A small sound classifier, trained from scratch: 4000 steps, 19.7 epochs.
Rows from block 4, named by matrix and row number. Each number is 128 + 32 x the weight over its row's rms, rounded and kept within 0 to 255. All counts start at 0. Numbers have three digits each. After the name is the row's rms in percent of the matrix's.
# weight_ih_l0_reverse: GRU input weights, backward direction (gates r, z, n stacked) (model.rnn.1.rnn.weight_ih_l0_reverse, 576x384), inputs 288-383
weight_ih_l0_reverse.131 102:130116150116101124105142117163140130145129145134204131106182182081153145159089166112139129151169177124134125113141136160144106118097100150120161094123066086193112176166089146087108120074128105085145096184053159118120145076104129133119136174166136104130153121109158126122109149141111119155
weight_ih_l0_reverse.132 098:140121136109084121185127189092206129146155112149144169087186144125108055100078125158088196142180135111204092154213103149105160099117149153132145096071149202139136120175134142095075189130114121166130125171131054139135044126124099095126152178103098107127117127143115105174140157121100130102
weight_ih_l0_reverse.133 092:151154109148158125118141206161162092129098203110151162153111117220076145109111115060148090052117138109128140112134146125085143171135107167153092129134104162185153083097159142153110165180163151115148130149172110112152159130158171196101185100121056133146140106141144069129093141096112099088
weight_ih_l0_reverse.134 104:123153169112130125149097091098106168093138078075148151156162124167155145116142140132119146110078123135144159104148109142104174118104103140173157129146081100132164124109140142225160137142157147108144156194137080108109108099141132172058117125154133155106139143140106107152111166169090155071
weight_ih_l0_reverse.135 092:139118134175097134119101153091110182163086095087160137118099108101091143090127132103104188116192126095002060138178078147172108130126122126113129109096071159108180114048175180097152157130076092172118090127165157112155171095137136178124154187133079131087172098118144140118120089156139162147
weight_ih_l0_reverse.136 101:151084093156136111176198177198115092091124145109101102144172134128136148116136134103104067174105127131127150165089163103126119151117121173154088118186129077122170133115122183118111062040134140081149103167129119124137129110108122155182127113176114108160122111077120109117084122078185121112
weight_ih_l0_reverse.137 105:151128082104154178138204150096152145147163156172134087160181160053087093106084151228133095098169132145085128062143117134119143182116149180153107134172141107109099122114107146109164097123121102125100072117025114122141162127139131084143110095065094138181083125097148136102127139095148180238
weight_ih_l0_reverse.138 099:105149170193104128116049158125192111136125077143122185145148169107171127111150133087157143130184133137200174151153134109140193089088092118156140166083158137129171126162202175105090109158125109094168141118152053162111105180130128087142142070154180139120168135145100109105112144134137107108
weight_ih_l0_reverse.139 104:130155083110140128110103106158094054140110128169116062139171062067115118109071106145116106148166155127064091161090165119137086159142139094157144136119134104103073138142143138201124139177098106154175158119082173161082236142140182174151094119130107081135146115122152126113130120128126149132
weight_ih_l0_reverse.140 102:119182172090131123124104154135104152159099092154096142101137064068053093135166074127125112128101149086125133153157085109110213147150099129114128135134082126147182130111105105108170095133131120122117110145151086110120096091127139193134162105097062103120115120204147113139078131181101164215
weight_ih_l0_reverse.141 099:102117136127111138111148098200099123051128119160088149138153081128156147089125110121162101101151084166143139155095148122146013143106015235123157170115099101109139147175097143127120131154060119072095137159092175137161072100177090152110104127079147189124152120173186153104223139147152086159
weight_ih_l0_reverse.142 105:101118145111103139139128181167095122149138134098122061117118058135112075112152146145133116124114107116123090066077134142170145181155120104173084129175152096127125180140162126160116150093103167207065078095065121166156167158127123105133116134115131120135086137154100141105097140162135102087
weight_ih_l0_reverse.143 101:076120141136099131143142083182139111104123124133125081141121152169128134113128105163158087117083087159153117188176109136149073107143147122162152113151147137084111143096118190093122072120135085133132154131113152140125108181125104155128057126136154160110131112092086140171105169161091106182
weight_ih_l0_reverse.144 099:099117111114128096106136101110195139087118135130095091169110126154114164158134094137126099177136138225078098133145132116162119128146132118176122103123103117120135201108138151152099101022155120124111124086163155131132103107125132144126127139084160075128087102077125116092040147151163149150
weight_ih_l0_reverse.145 103:155099056147161090134132154154129073144151133161124066098133125121042131114116114056158138081167151134147111139188155101082145120151127151109153128202129107192091093122123125109098116066141133215128140135188131141144134156105151125123174142151108110179087070118157155161072129213111147114
weight_ih_l0_reverse.146 106:104165146144124171146106130118109136153080178116165141099114126158112097149142091153128172078056116120170117118102090114125122109106152138116102156057223103122165124113119140126157176101179072104145143114111146147120133113143120127084130143145127120139123045146152131102082120093161084131
weight_ih_l0_reverse.147 098:168095161102115103161107139174110148109166159108084139118103135092127124175121108136090137100135139174119162120128170046111093121131134126140135117191204114119079123126134139157104155153145102158126080185151137172088097074103135150180170124137104156122077076096125121127100101121113072101
weight_ih_l0_reverse.148 099:143156078148152109098121129114130167078162102155155198086116123135148062155158146186158210081138126095168202150130139131137151149125138091125201125151162169108128130095150119088180121130100129200119166148132092143152130115120087115064111109091170140151127151123125131142144109172108067115
weight_ih_l0_reverse.149 101:123108153075133106149138079071193132142087134136101133183140145191218176126109121092160104173124165129054149227145145170114134138108078193073078151172148166054128099140130157148132160106070150156157114207128126104107152171137112066154176062140105106128060128116120067039199141157157165123
weight_ih_l0_reverse.150 103:091099172162204105132135141126156176076127149108129161127102123077117140153097119114159145096114115133103142165112129163131145136148137138073151153139119099080077139122135116146142164187137127120116112156038094165140160130164148113116090084113178192058075089091165110119089119130105122132
weight_ih_l0_reverse.151 105:123149158126111087148174063223163063176096110146126134125093177195125131140144093124100083122064100159110047129161098146087068144128142104105105144092123104153074153070178109171113121111177147128171092113163157103171112144108121158119103118111128150138133162176147109077195095132131117112
weight_ih_l0_reverse.152 093:126200169116134083176110085126095076149136130218131132138146132159086161113122096090135056165105124139145161202122129114088146121137125095105080130083144088078099126147096086142136122158136133151139156113144091144130157167142155108130063166101154166095090178106145084143183141101178125136
weight_ih_l0_reverse.153 108:149095185114109131138152104145081075131065118117149159156112097082121089129129131162142093207096141116175113119145117123111162149137174157140097107070180108088121132154080105138147192129071108146087101156162126119082094157147149176141189169118183153132173154128116154138097108173142135134
weight_ih_l0_reverse.154 084:156124094167139108141109123147122185145114125088110169114125160225159144142122101160107143116113181142160125131206155085129138139145164086112121114118080097107105117139096142084170125103132128080140074138183134124141072122050133124117181103093153159137174104072140132145117185117149081117
weight_ih_l0_reverse.155 104:065152123023144081121093158120122144144135106116144105156142089095140150177131153106095123119168072124121089082162112072116185119107087143167124143146160097102087143223091138163170109117158127062126110159141136108175136122136133177104109176122160130175100148179131108168116115100081171166
weight_ih_l0_reverse.156 096:102132143081128126142125085169183096151133173166137150077138085186121133127145195172138139144104150138138110089111100120147175139176117145109122083095119095127105093143138142215122106129091142146120127145068106138156197057126132124125127099128091103122152169152139136089087093179122140157
weight_ih_l0_reverse.157 104:180106106081047081182122109133142125136090173079087107102163081187166158142121119084098102068210134147136151107090117148148097108105137118124116138107114152150117142151196163183079089159120075135076120130168161153173045096159119149127115103152094070114108123132155181146143178194164088124
weight_ih_l0_reverse.158 104:111084072166145140193141185131143086157170137122150097060100207113122100130097143098149146123133138150172127101130138095196141110153174141100105106121181172066126178147165097156122083146112113144118113144154096153109116093127107068138095146119160074089094150118118109159116170023101089115
weight_ih_l0_reverse.159 099:120133144131178161101110080123154084100141106113136092135152127142115123161116092117180163116099127075211118111142132106146192129127174063126143127115147127037150142125110173171135164051083151143137107082122102221161140121129142126156190101114171150131117156189098158170111138120125172157
weight_ih_l0_reverse.160 106:104159124116121112174146118175137144086128124162144136192080136107188107122140111082110178229135140126155117076145109101169116150115144118094137141107121155081156048120115127106123177120077148131150140171137048151142109109170118144093123107139130183126146143159133127118149171156217150105