A small sound classifier, trained from scratch: widths [96, 144, 208].
Rows from block 2 of a small sound classifier, named by matrix and row number. Each number is 128 + 24 x the weight over its row's rms, rounded and kept within 0 to 255. All counts start at 0. Numbers have three digits each. After the name is the row's rms in percent of the matrix's.
After each channel's rows are labels from the 100 clips, of 14976, where the channel reaches its highest value: "responds to" is what is common among them. Only what is clearly more common there than usual is listed. The data: short read English sentences (LibriTTS-R).
# conv: width-3 conv, stride 2 (model.blocks.2.conv.weight, 208x144x3, each kernel summed), inputs 0-143

conv.103 089:089145124118166136138105163151114104094117128122105152092132136129157124131137211136154116107130136105109140130136122140049092127119153117103100121149119127095086139121124183085079084108126137143117187133126148132147147163142115126129143150158090132165101170136147106090125127139109131170122116153098119121111106077128124132147121132105137090136125146120112119146135117134161171140140146182102126143117078092131107117132124141126134
responds to: voice: male

conv.151 106:064141125110148136145131177144179129149152137099191106156125132129128140150132142110108120118124138109089116140110143148075120143129100130072105133130092133142096197130134152122095169103121127154157139132153116126151147153082140107165128139102130140146115081118114139145135065131147131143125107176094133132108179179129147096106078146119100164133145108122081122128138156133106134122097135124148123137139106152129142137126134130137137
responds to: voice: female

conv.202 090:135119132108173107124157124161134129114110133129110133147136120136169113123127117118155142146124142136155132128093159137124122112083115127129180144123155128104095224118147146145135181119122130036135153142149137116138143130130133126131137155132089104103134179124117097076131100138070159110133101145142155133108138112120107085113147122070108178093143156137122141073129158123135114132131122121116133117125165136124121132146171120140128
responds to: voice: female

conv.27 082:130133117085089134104106112101151121126135123126069136121134120137135151146119109111139107104130142140106144131110071162132079155107181128132103114127174146102103116128122123151165149114100115092103118149136128142086112144159118127116134119098161139138095117138147097130132139149102128078139144114142116121101145143171137060107112128077092199079137093117075138123174092119125106157120111123136133108101150115131120127147088129132109
responds to: voice: female

conv.139 096:133150125152166131103131162161061106118157130134103077084111117130111138138138139126158156091129119103149115107176129084131067119137107143142086120123168100120116114115130142150109135129144114177110128107120121124111101134099124106152083135131206097119120136112134107104131100134159139108134169127127108124141073159129161119122105130115145109113117117132151155162101141124118109134113131142123108061137195100148141112121139101142143
responds to: voice: male

conv.185 099:119137130163113106111155127161181125096128127113105092112151136129118116109109113152110160155118142145155112162100167123119107120091150125128124140126163151120091173114137135098144190083140109069123159121158124135100139124136127145159127167112130141116097132106132126074132058132105122160136137163117127128068172146169122103097151130089116146069153145110081144136122104131135160142119132130135139130128153117120107139127174134147138
responds to: voice: female

conv.138 111:132131125152152133132155180123157132101128126132109092145146141140122131137154090128080112142129139184123108117113140159109128177108157128117110142141116118091071169122128173137182163136132130102115139121150152139184170169123132150141160171115138129150116123104125114134121149133110127162132124146134161135168170132128092081165126119078142146153141141117098131083111147137146109134184142154125116097139150120139089115128192121123134
responds to: voice: female

conv.148 096:088164137122141107123182117138131141130120131150148142113127142149096118108137125115148122174129120100174107161075135095119069152144152128113144131124098075173103106130131110062104106101154120093122195133118104142109131115132108096108136172132173097106162147124140144128133122142121125140107086131100153119133092103122099157161083132079130115071110131126154125181121130119157152112103129115143123129131143138153117130127109122113131
responds to: voice: male

conv.57 105:152144122145139125140138169078144104129158124141138162100123128128147124128149176130121128145123120120142114125157103116124152125139170129182141124122066099130122087137127096147096156126140127140112123139127164124120107125147106121131126119065123158148157124112126145145114164148102128137126137115132121130066076085110157118126143132153140181144128119150193130220108132134132086070117139153131116166122098121129083121123138125149117
responds to: voice: male

conv.115 109:099114133167108130138131166122138141125118128151155150128125144128147117124126171129094129183126143102167131128093112167114224129167130128145099149129089094141159147132115145141105120131159129124108129121128122121150124148113135175136178111154126125143143152133127154134129083132143122115108135133133178129174087192156098088124143129119138125090127071124040111111094109131119122141119137111132126137140114155146156123130103130127152
responds to: voice: female

conv.123 099:203085124125137129115149082070145151103114129129095135105120113136118163127127149119162096155132125162168135120127132146115156142109135148067119125128136189099139114128142131105131113125136115125118142128111159138146127120117143167109181118078125112123096127121124111096125154133131139170125126125113118133126153090110174162137113134141095074132130175120128105162146125143148195160154148135123112141124092153135125129182075133133141
responds to: voice: male

conv.16 119:160123130142128128099131124110100139105119121104096102126125113122099114123123125113118140125134130187125131137118077079170162104156121119159119130112142140132113116143127125088082131158155131145129160111115114129107148116130136116102086126113117070145152113116131119128127152116144140164130155079119096136222081062111115143121109132107109103111117162147191111145126144117133121134136130108150129100121200130108104124120067134121127
responds to: voice: male; the word "was"

conv.150 120:171137125174152122094163139166170118066160128108139162162164127134134132121136102108160098142130121176127135106131174175143103137108112132112145128127139131099110165125134179100103161092133122130153108135128151129133135157149123070094123131104108144126164113122116095107141189136092123097124099095157143129112159087146104157143150119082088178133119116137122127111131117123080135100098107147153127150118155129114122116137151131148126
responds to: voice: female

conv.96 105:121162126152136138149170095174108148138091123108139149066141125134111128141105172115115125112128132052110121148107100059151119138144120121176184136130168145104048151138119098116153111127121129122115143132124127134108117146162131169134130150105107126126117131135133104129120095115137117079126196113143147139099142160114160156159147133081136102137131112123129134152106125131094081124157125129118134099120125120132086139145111123112115
responds to: voice: male

conv.43 122:142119126143132130136139130095196124141126125142101111113128109125134121123101124124143113118129122118057125132089159169146173093122108119075196124131083162110155147132129139123089137141069124084113074132124134133096087122196120120129168139115168125135143134110118089117149186128119131098122123104138110124061121173135111119123134120141124149101146115135106137129124112117130114144114126133119126154144143132134122117128202130123114
responds to: voice: female

conv.124 091:093178130086128117088115070135190113131125121109100096090143110133121112117124123151134157118127128132159114141142141081149116073137099119138172125116082151092052099127120133150100176136081116169118148131131134121163154095094122162151160123135089115111151130152135113170118153159150134105113159104130129129182127144099138144132148116144124136138144089132155166129145127122118137159111107119093131100130149133106129139102118133131139
responds to: voice: male

conv.28 121:129098121121126119096113110137140148114106125140098165108140128117140117129135119151138126105122128126126122125202121162131062106125080142145126135133153114120188136118122151164139144095150128112115166133138150141189110124133119092114149094128127122146148107128120158145129125132120136122107101111126156125119187110141150140204135123095117209145118114127085111134155075124081100165126135162139124172161148130131095118150158123117127
responds to: voice: male

conv.175 091:137138132115145136130110106065089080145130134142127138138138130131104148102126120121134140144127124116123116140163127141116177099124140105140093153134102158086090059118127148100101130159093137143175151115126176129078115141131125080105107095150104101106151077159129186162132120153102126142120150164161126133153117129136122086114116134111174110173145154154122137179109099115175140132131137125139146151112097098133136125127164118134117
responds to: voice: male

conv.197 111:100102123176138132109103139119093145173110124122100131155147140121126141150112103142140138149141126175173122132159124145112130119108118136160125159127168159150190123118125123118052160072102122129134113143135155131100164124147125149164126112113058188115168127149118157128151166107114134126134153137132117126154140073132128121192101127118118140125119136135136129193120106144131150143157158104144119142161108097102124120143111135138134
responds to: voice: male

conv.49 091:130114129112107127095117185126110136119117137157144106088118128130129117095140139128066119115124124109136138113138116108131098107142089127087084131120087107187064126120124151188142100122102133139081130136124136133120121115117127213122166129153149122131128156121120116112112134163137143127116125129166134117140147078124125124109154152135147116126136148137144149035118133118109193098118135158110116074110120129115126124145111131132142
responds to: voice: male

conv.2 086:119187121161141122113109169103106089134132119094150105078126129113108118130141161133141129149114138167117142134094156049131064160115114128124129126123141122122170129133134119181147118146093133083125145107097128133095193097125148084180108137155117168115140108120148093128135065127137129134129106110119137129123101129112078143133108123146116102127124119121148126151107086133146141146100116154132146104135170128142099133143175137119142
responds to: voice: male

conv.17 118:090106131117116136127126195141199102126158124120195136136126137119128126120122111140086109158127125101166102124122139196124128131112145125122137121130094136137118215122141100119152105149143139135124132152126084126104152130126133142117146141117135119128092109119116123125136133134123139100135092203134169131129203171129102061110121122145144137152130076134079137105160123127121118145132135125125133121132111130121168137143149125134121
responds to: voice: female

conv.190 095:133133130126097124104151140138177134121135113108118069137112146135141136121113103144120163174133140147175148138113142131123092092071102138136164139123129151113111163132114145114153185115136131060066092144144111129135139108085130105120110152158106123086113144095129133108116109120087145177131130139074143127096142120157096075113143123119124160138129159131124113116115123126101137152147143152101117144118130125125105132123216121148136
responds to: voice: female

conv.107 099:108123125156157119119096172144095167109135139117127133155123110130135123129164125119126155121127122143150112111090173229161117178090127124142173131134117137121098162137144180118157165167162124111129148133145127116128128161108125091140168117104127133152139133114127151114107167117092124137121084083129158129104161120151131126170102128139094183126168122123092120115106113147171070130144131151122125148120142115103123119126144132146118
responds to: voice: female

conv.187 096:143134135172136114150134137091159096104122124126137097118117134135142113127144156113196126126123129199054135118169082078116073123129147136181134116142166139110153123138128166121127147148140128138146118138144126127126097139108113118145137143160124112127123124135118115124125125123160132148125151116155124136200094122117141197128141135118128132137131115124199125109148118123133076131125149112153135080121180109122126123122073132150128
responds to: voice: male

conv.70 083:142103131141126122096154135146099108131131124107115121101119134126106126116118132141141102168127142155167146116119121150112127133130126119133106125103151149156073098126136128066115125153001134089103187139152142125176113130096128118108094193104108114120139135109118094155126127120103135113124095127137109122085148121146150116121099099164115086104142159120146103145164163151117129144092150111112123100127156148137137136124139129112135
responds to: voice: male

conv.160 080:100089113114106150104134140157133136133135131116103144120133138142127121123146161137101070069124129129168132123090136179157116118111129150080103154139137145106096100143128148141095116048144143128121129128117119139106197123095138144152144129148090128139127119129130159127119156130110144079142167123148125134107116187155123154144153131126100132130136147124070133083132155115121074112110108144149132062105157151138099114138113140144140
responds to: voice: female

conv.0 099:135110114106118132099144133064135144160114131117099097124139115108139133133113119123130091076129120168140109140144157109135138161108125134079109136119101142126145093155123095166072124124091129155126141120130137127129101123094125092197138146089094235142144122165123121131134126116130133149128104091116116116159086163130100160136144126152135105165131136100141117114187120136138126121085131143139139149110117148110080125117109134120142
responds to: voice: male

conv.62 104:122133124128144123120128052120075153169106130132093097093106101129133111130125105104117142110120125116192127132158135084178103128157150134162126115140191161112155082132141141096120130110091135171111166128122165136120112121105125110105146126135100104141158122146142159130120110126096118146115161108136082126217109149114118107117134129124124088170133109138189128150091117120122112099107120113134141114143131137134125116132161120130134
responds to: voice: male

conv.101 096:121143130142107127108167086105171085125143131114110129135135150125158123116121127146179138127128149077149123116110156147147085133070144133149148141119180126144091126112125144143152182127178132095123148128152135128120123138113106076138151139098120143117129133135143115110118089132101123114146164125120120125108149091161108096126142123135116222113157111154091136090122140128120103138110160154113118150148100141141080118173181111144107
responds to: voice: female

conv.65 101:157123123139117129150144133066159106088136128099098115157126131123158113138091138126133156092130130106142118152141140103079131101129151115131145106136126097132153070135120114137132119136149123193101140136137135119130116108092136104134125109139124108118096121136147118133135117115157143153123184073132103125130092092153088114154098162158126103090137114139214148140116134121169189112145149104146126109144190126172128128143101121133134
responds to: voice: male

conv.37 102:148103131164106124114142148116114132147147128106072102100143121127123099131117110110145209133126144080139108139101111129109093125092168117159131104111163132118119162131118126138132169083171134073095138130132140124154174115102133111104124157141121110115086167147138142105131124108097137180088176119105143131119129170143115098109177149105106175148114133120096133151089128108106129154111163137107130148129169110142103128142139115136103
responds to: voice: male

conv.19 089:109106135143100110133145165197150132197120121120159137118106124134139140126102120128110146152128130103101122128137094111148081140148099138129103127115079171103056115120120086068105121117143124159124149131112155136137160126145151107111097132138076144088139102126147110096135097140146131159130131117107099136146149119136127103110169161128107121193138141118158170101081125135148114103167146105142130117124154148084111119131110136126138
responds to: voice: male

conv.39 094:164157120135123118103132124181171163116134120159123169121129136119124136111125154144126109112136135138082154130117119139137100150130116128130129121126113111112126177122138171162172126117124135135099100135129134130119060140154117075170130134124214198143122144128131108119156121113115126085106093100125144121108099178123151180113191108116140145082133134123082123109161133144111142143118116134106133180129155129138115136120142127127103
responds to: voice: female