{"train_examples": 26041, "n_mels": 80, "input": "log_mel", "spec_augment": false, "targets": ["voice"], "num_classes": 2, "kernel_size": 3, "stem": "single", "rnn_width": 192, "muon_scale": "original", "adamw_lr_other_params": 0.0012, "grad_clip": 1.0, "epochs": 19.7, "warmup_steps": 120}
Rows from block 2 of a small sound classifier, named by matrix and row number. Each number is 128 + 24 x the weight over its row's rms, rounded and kept within 0 to 255. All counts start at 0. Numbers have three digits each.
After each channel's rows are labels from the 100 clips, of 14976, where the channel reaches its highest value: "strongest on" is what is common among them; "loudest band" is the band of the loudest frequency at the time of the peak. Only what is clearly more common there than usual is listed. The data: short read English sentences (LibriTTS-R). In brackets: how many of the 100.
# conv: width-3 conv, stride 2 (model.blocks.2.conv.weight, 208x144x3, each kernel summed), inputs 0-143

conv.121:068150121108157132122126129134121121107117124125137118115129126115127118152137142127101128175126128130112088113132134155159120117136112124159065138137169134097104067133122115074147133114121122118094136129126100123097164136146143181090118164116115086137113140148135119110130138126133132159109100108137098134244093173129115117118145131144165096077113131119135123154156104149103090117134130176157127154139141118148142121157103129137153
strongest on: voice: male (97)
loudest band: 4000 to 8000 Hz (64)

conv.178:082212125144137115131101117099093105163120123130069111118130122124120124134124131120124108116122129152136133113175128099137064156156144120072139132126153214121151075132128111138112115106102137159144185120127141130232147133099137145118104134123101090097123115101143128137139144123119128140130139145151130132147112130134151134151100129132124100137122095138177136157136116129120112129130133135139115150141141118102144134155086121121118
strongest on: voice: male (99)
loudest band: 250 to 500 Hz (28)

conv.163:115240121162135116096139087109144138137139132149098148146148137127147132117131107105111111088127124149134134134122121058182087085111096127146099129125157177149106128108134124137121146133120134169120177127120123121104162126075128115163131132138107084119149127107136114140121113114131129178139158132113123129141084119103099164118131121165130165149121100120169133107163143129121164119073120113123132094128160118117125117119101122127115
strongest on: voice: male (99)
loudest band: 250 to 500 Hz (30)

conv.201:122148127127127128125170133128161137102124121105136093104147118108126105119143095141134134151138144083127133134114116150125092129081132158168133148136173113118094147138138152140144187088164137056123136149153165136141163130119145133113108168139144099149121173117119116074131082144087141131095117165151167131092129141123090084131146116145151192091125122142112150100147143136122117144131153125129106122120151128131119131176195124140102
strongest on: voice: female (89)
loudest band: 250 to 500 Hz (28)

conv.129:164111137144146146123106131149092149151101131043135123128147120119107126096114111177143106108121141152134110126170140098126139111126127136070125124123122148111120156130131160145133151136119140101120170101141115129160144131094127124134107137045096188136092137106117059127130116133114133200121130102150132122101130140142138125126144118091120172114118169149122111105119116146121112145072113133154136132126182109143152124140145136157156
strongest on: voice: male (72)
loudest band: 500 to 1000 Hz (27)

conv.73:092178121137124143130187112103152128128141124128123107123130147127138110135122119139120153167135137098132114142078108156082102137093128118112151137126120105101107184131114153124165198082166122097122130146126111124120140113133151096114114131113147144116122169107119116091115122138105124137101124138098165125109127069143087067136169136079125184119134135164138120118149122137098116149147138163171123145136132110142138123161194124115110
strongest on: voice: female (93)
loudest band: 500 to 1000 Hz (35)

conv.21:196127120091118126095150119134149134075125121114107120148133128129115128132140130128138123131122126165134136106119121125088144148082135138124167135133127183138097174135112120117121196166149137059143114133139122142134098111136127121121142177158132061107116140108124067152141110133112109141141117105113148148071141145143134063108136152093151186129122141125122129134141128136120104147104150137097123130125169133122120139106190126125157
strongest on: voice: female (95)
loudest band: 250 to 500 Hz (29)

conv.165:122161131143133128136131124115170160087158126113083123145130123125109124132110080148156126112122124123100139127098139167140077155100137130116119128132142150102128150112145133101182160151107130082136151138135110142124164118163121122115130144129120157134124126102125130118126076140117137146102169155167092126123239105130102117133137123078116179124124097151083119145144166120129117143106132149093133093127089117117181129144163136134146
strongest on: voice: female (92)
loudest band: 2000 to 4000 Hz (43)

conv.128:124164136107134129147117099080060126135135129111122101153129134119129143127125115130113147085134127160110111129143125088126148113142153135138144126130160156154137083122118094128094107133101125154110188132127135125169157126170129139143134150208086133133112132153136137135122105135148130143145120121154089134156147131124189161123117114114128077138121211133198114170093137131142090112163131095107130164146112139126127137126133137139129
strongest on: voice: male (98)
loudest band: 2000 to 4000 Hz (41)

conv.136:061121124127116138102124116116160106113081125139160132130127104128115153129111143100113133089134134104200109110176126153133163157072165141108141117145121137108146126125122113139091116157119133112107133128130132137126066122051139134116160158122116168123102135097128147181133127119066131105110123141090177126099115150147130131140146138088130098101131154121105136087170136138140084131096136152134131092111119121125154121096142117138136
strongest on: voice: female (96)
loudest band: 500 to 1000 Hz (31)

conv.191:156123135131125107103124119108140148159136133102110109131145162122135124155125114141153143144136131086105122119144094123134114131070179109146148145128101100133126118113125091140122121081081134145139161129130128111178189119115142095129109102126145081121108144120131122121116132156138130131136207108125151121093140072131094141168152128110117123121125066139142121209089131129130116142090130108163140115129091158140092149162104115112097
strongest on: voice: male (90)
loudest band: 500 to 1000 Hz (27)

conv.78:122119142117119130126142118126123118118143124121130138147151111118139117123092079170158110158117148108091133149160140119188060125114145119147135127127161152097101137130137132136161180101166128071111143124146129127155130129157114143178108146150128085127095128118136132120134127114090129124112136168092126119103162121158143090147141137077097204091130118098081097085147100129131149158161166112126149139120122120100146116126164115103150
strongest on: voice: female (100)
loudest band: 250 to 500 Hz (33)

conv.92:112130127129139157107179107083163107151147122121098119124127113121110114142113119161138163131138140093129135151091124172099064120109116145103154116128153112116070113144115147156132175129170160103109134133147132126146162117199128080126127132121160106111114148105132150114129096133106135157118116139163163140094169103134125123107160148102119151111127148153139142095192131132136146155109156139104143111142124154150126119173197124142119
strongest on: voice: female (97)
loudest band: 500 to 1000 Hz (38); 250 to 500 Hz (34)

conv.154:139098139160133110125130128157175156135155128129159144153108119122128102138147082133139115129133140150113123124092134137120120107121153119109130134118181097084102103106119157125109142121170121150141199150134100130105199113148127101156175114095125098163150086099137156130122176107122113089112141148156148139094073133137105082155134125105119186089136119145074133176114119128140107138137136130157135121119119107142111144165142144123138
strongest on: voice: female (95)
loudest band: 250 to 500 Hz (37)

conv.206:150123134108151137107159124151163120132131119139086099116149127134112120133147108095107142155129143190130120101125144144119090156086163113111120138139135158124123154124116145128159189125140128077102109134156125133123153131117149109101156209136103123112096167110142103073126070148123132137127142165083158139092189141156134043097126113103125130150140120134106127084107117127134141140125133123119146119126148164133118136144143112135134
strongest on: voice: female (88)
loudest band: 250 to 500 Hz (32)

conv.61:121135122127093132126148136134175131136112127090202084115159119129135134129123122135171103128129124112105142137111140167156105129124138108115104155120107089117137166110125095116097119128128118066151169132136104131138107137130132116144120088197100108170094151141131124134136099138148117138154147130112163127097116025136146099076157129112162113104133089128115133137104088120165071126137120125129139130138104128130105123152119128136132
strongest on: voice: female (82)
loudest band: 500 to 1000 Hz (29)

conv.9:118145119166110126172122094101163130142094132154132146103137124117107141114128119151100129116136125108119104123165133165164168167137163123141123150122099123111125123131131075135066114124173120119090180141120120126122121134098128151129101107100161113103113129115144144099122111147118129127141206145098190122129075104101121148164108140159121083159132112111125120122123122122128098112149142098126117120136179118146135136102042125117125
strongest on: voice: male (94)
loudest band: 500 to 1000 Hz (40); 250 to 500 Hz (29)

conv.87:149112131120122124133140120143140121141175122113172139117135161126096135128121094128117142148131126113165104150135103082112102155103149110161160124124066102135105200107133133171129200095131125156093160141138111123082139142136137092095123132101126174117147119146144153121134129129099140150115110153126129136138155148140118134104143139104110143179112187135101131086136174144132084116124152163176128087131095107140129116155165122135115
strongest on: voice: female (99)
loudest band: 500 to 1000 Hz (31)

conv.122:143120123128099122123128084134143147135131133112106131120112132126139114136095120139166152151131146087117126148102105154133087099096142118096114138123135110155185107128131093142193167133131136136101143119145101127135114131127125089115138123167103093130116124099140161164137055132090128134117152162083121132093174092130135072103145125102141153084114175113100107092174075118124110140118134135092125135114159095118123124120183118149132
strongest on: voice: female (83)
loudest band: 250 to 500 Hz (34)

conv.51:096119125133118126114129136128119104147150128130164075105176130122139124120123110140141160159137138104152149142149144140130064130101115113113130129120165164121132144123146165159164170060181127062113143158145153130117163110120125117135122117144134128117114137107146105088129082142088131147141147143115132129086184140162096056126165140085107143127140161117101174144134135108124146149139143142141138121124087093140127119131168127140146
strongest on: voice: female (88)
loudest band: 250 to 500 Hz (31)

conv.74:075153129122133133137106101174151110062115132119198096140116106126135127134118111104138128168127136157084124149137130156089146159135096085095116114138125187115097139127128098135148142127149139132151084100117116130137080127132126127147116127149130128140173126141135143105125163125167116104128129145122205119135149215121121178115142131134124169093125153113146120088124175136131115135139152136141119149108101125123137119138148128137143
strongest on: voice: female (96)
loudest band: 250 to 500 Hz (36); 500 to 1000 Hz (32)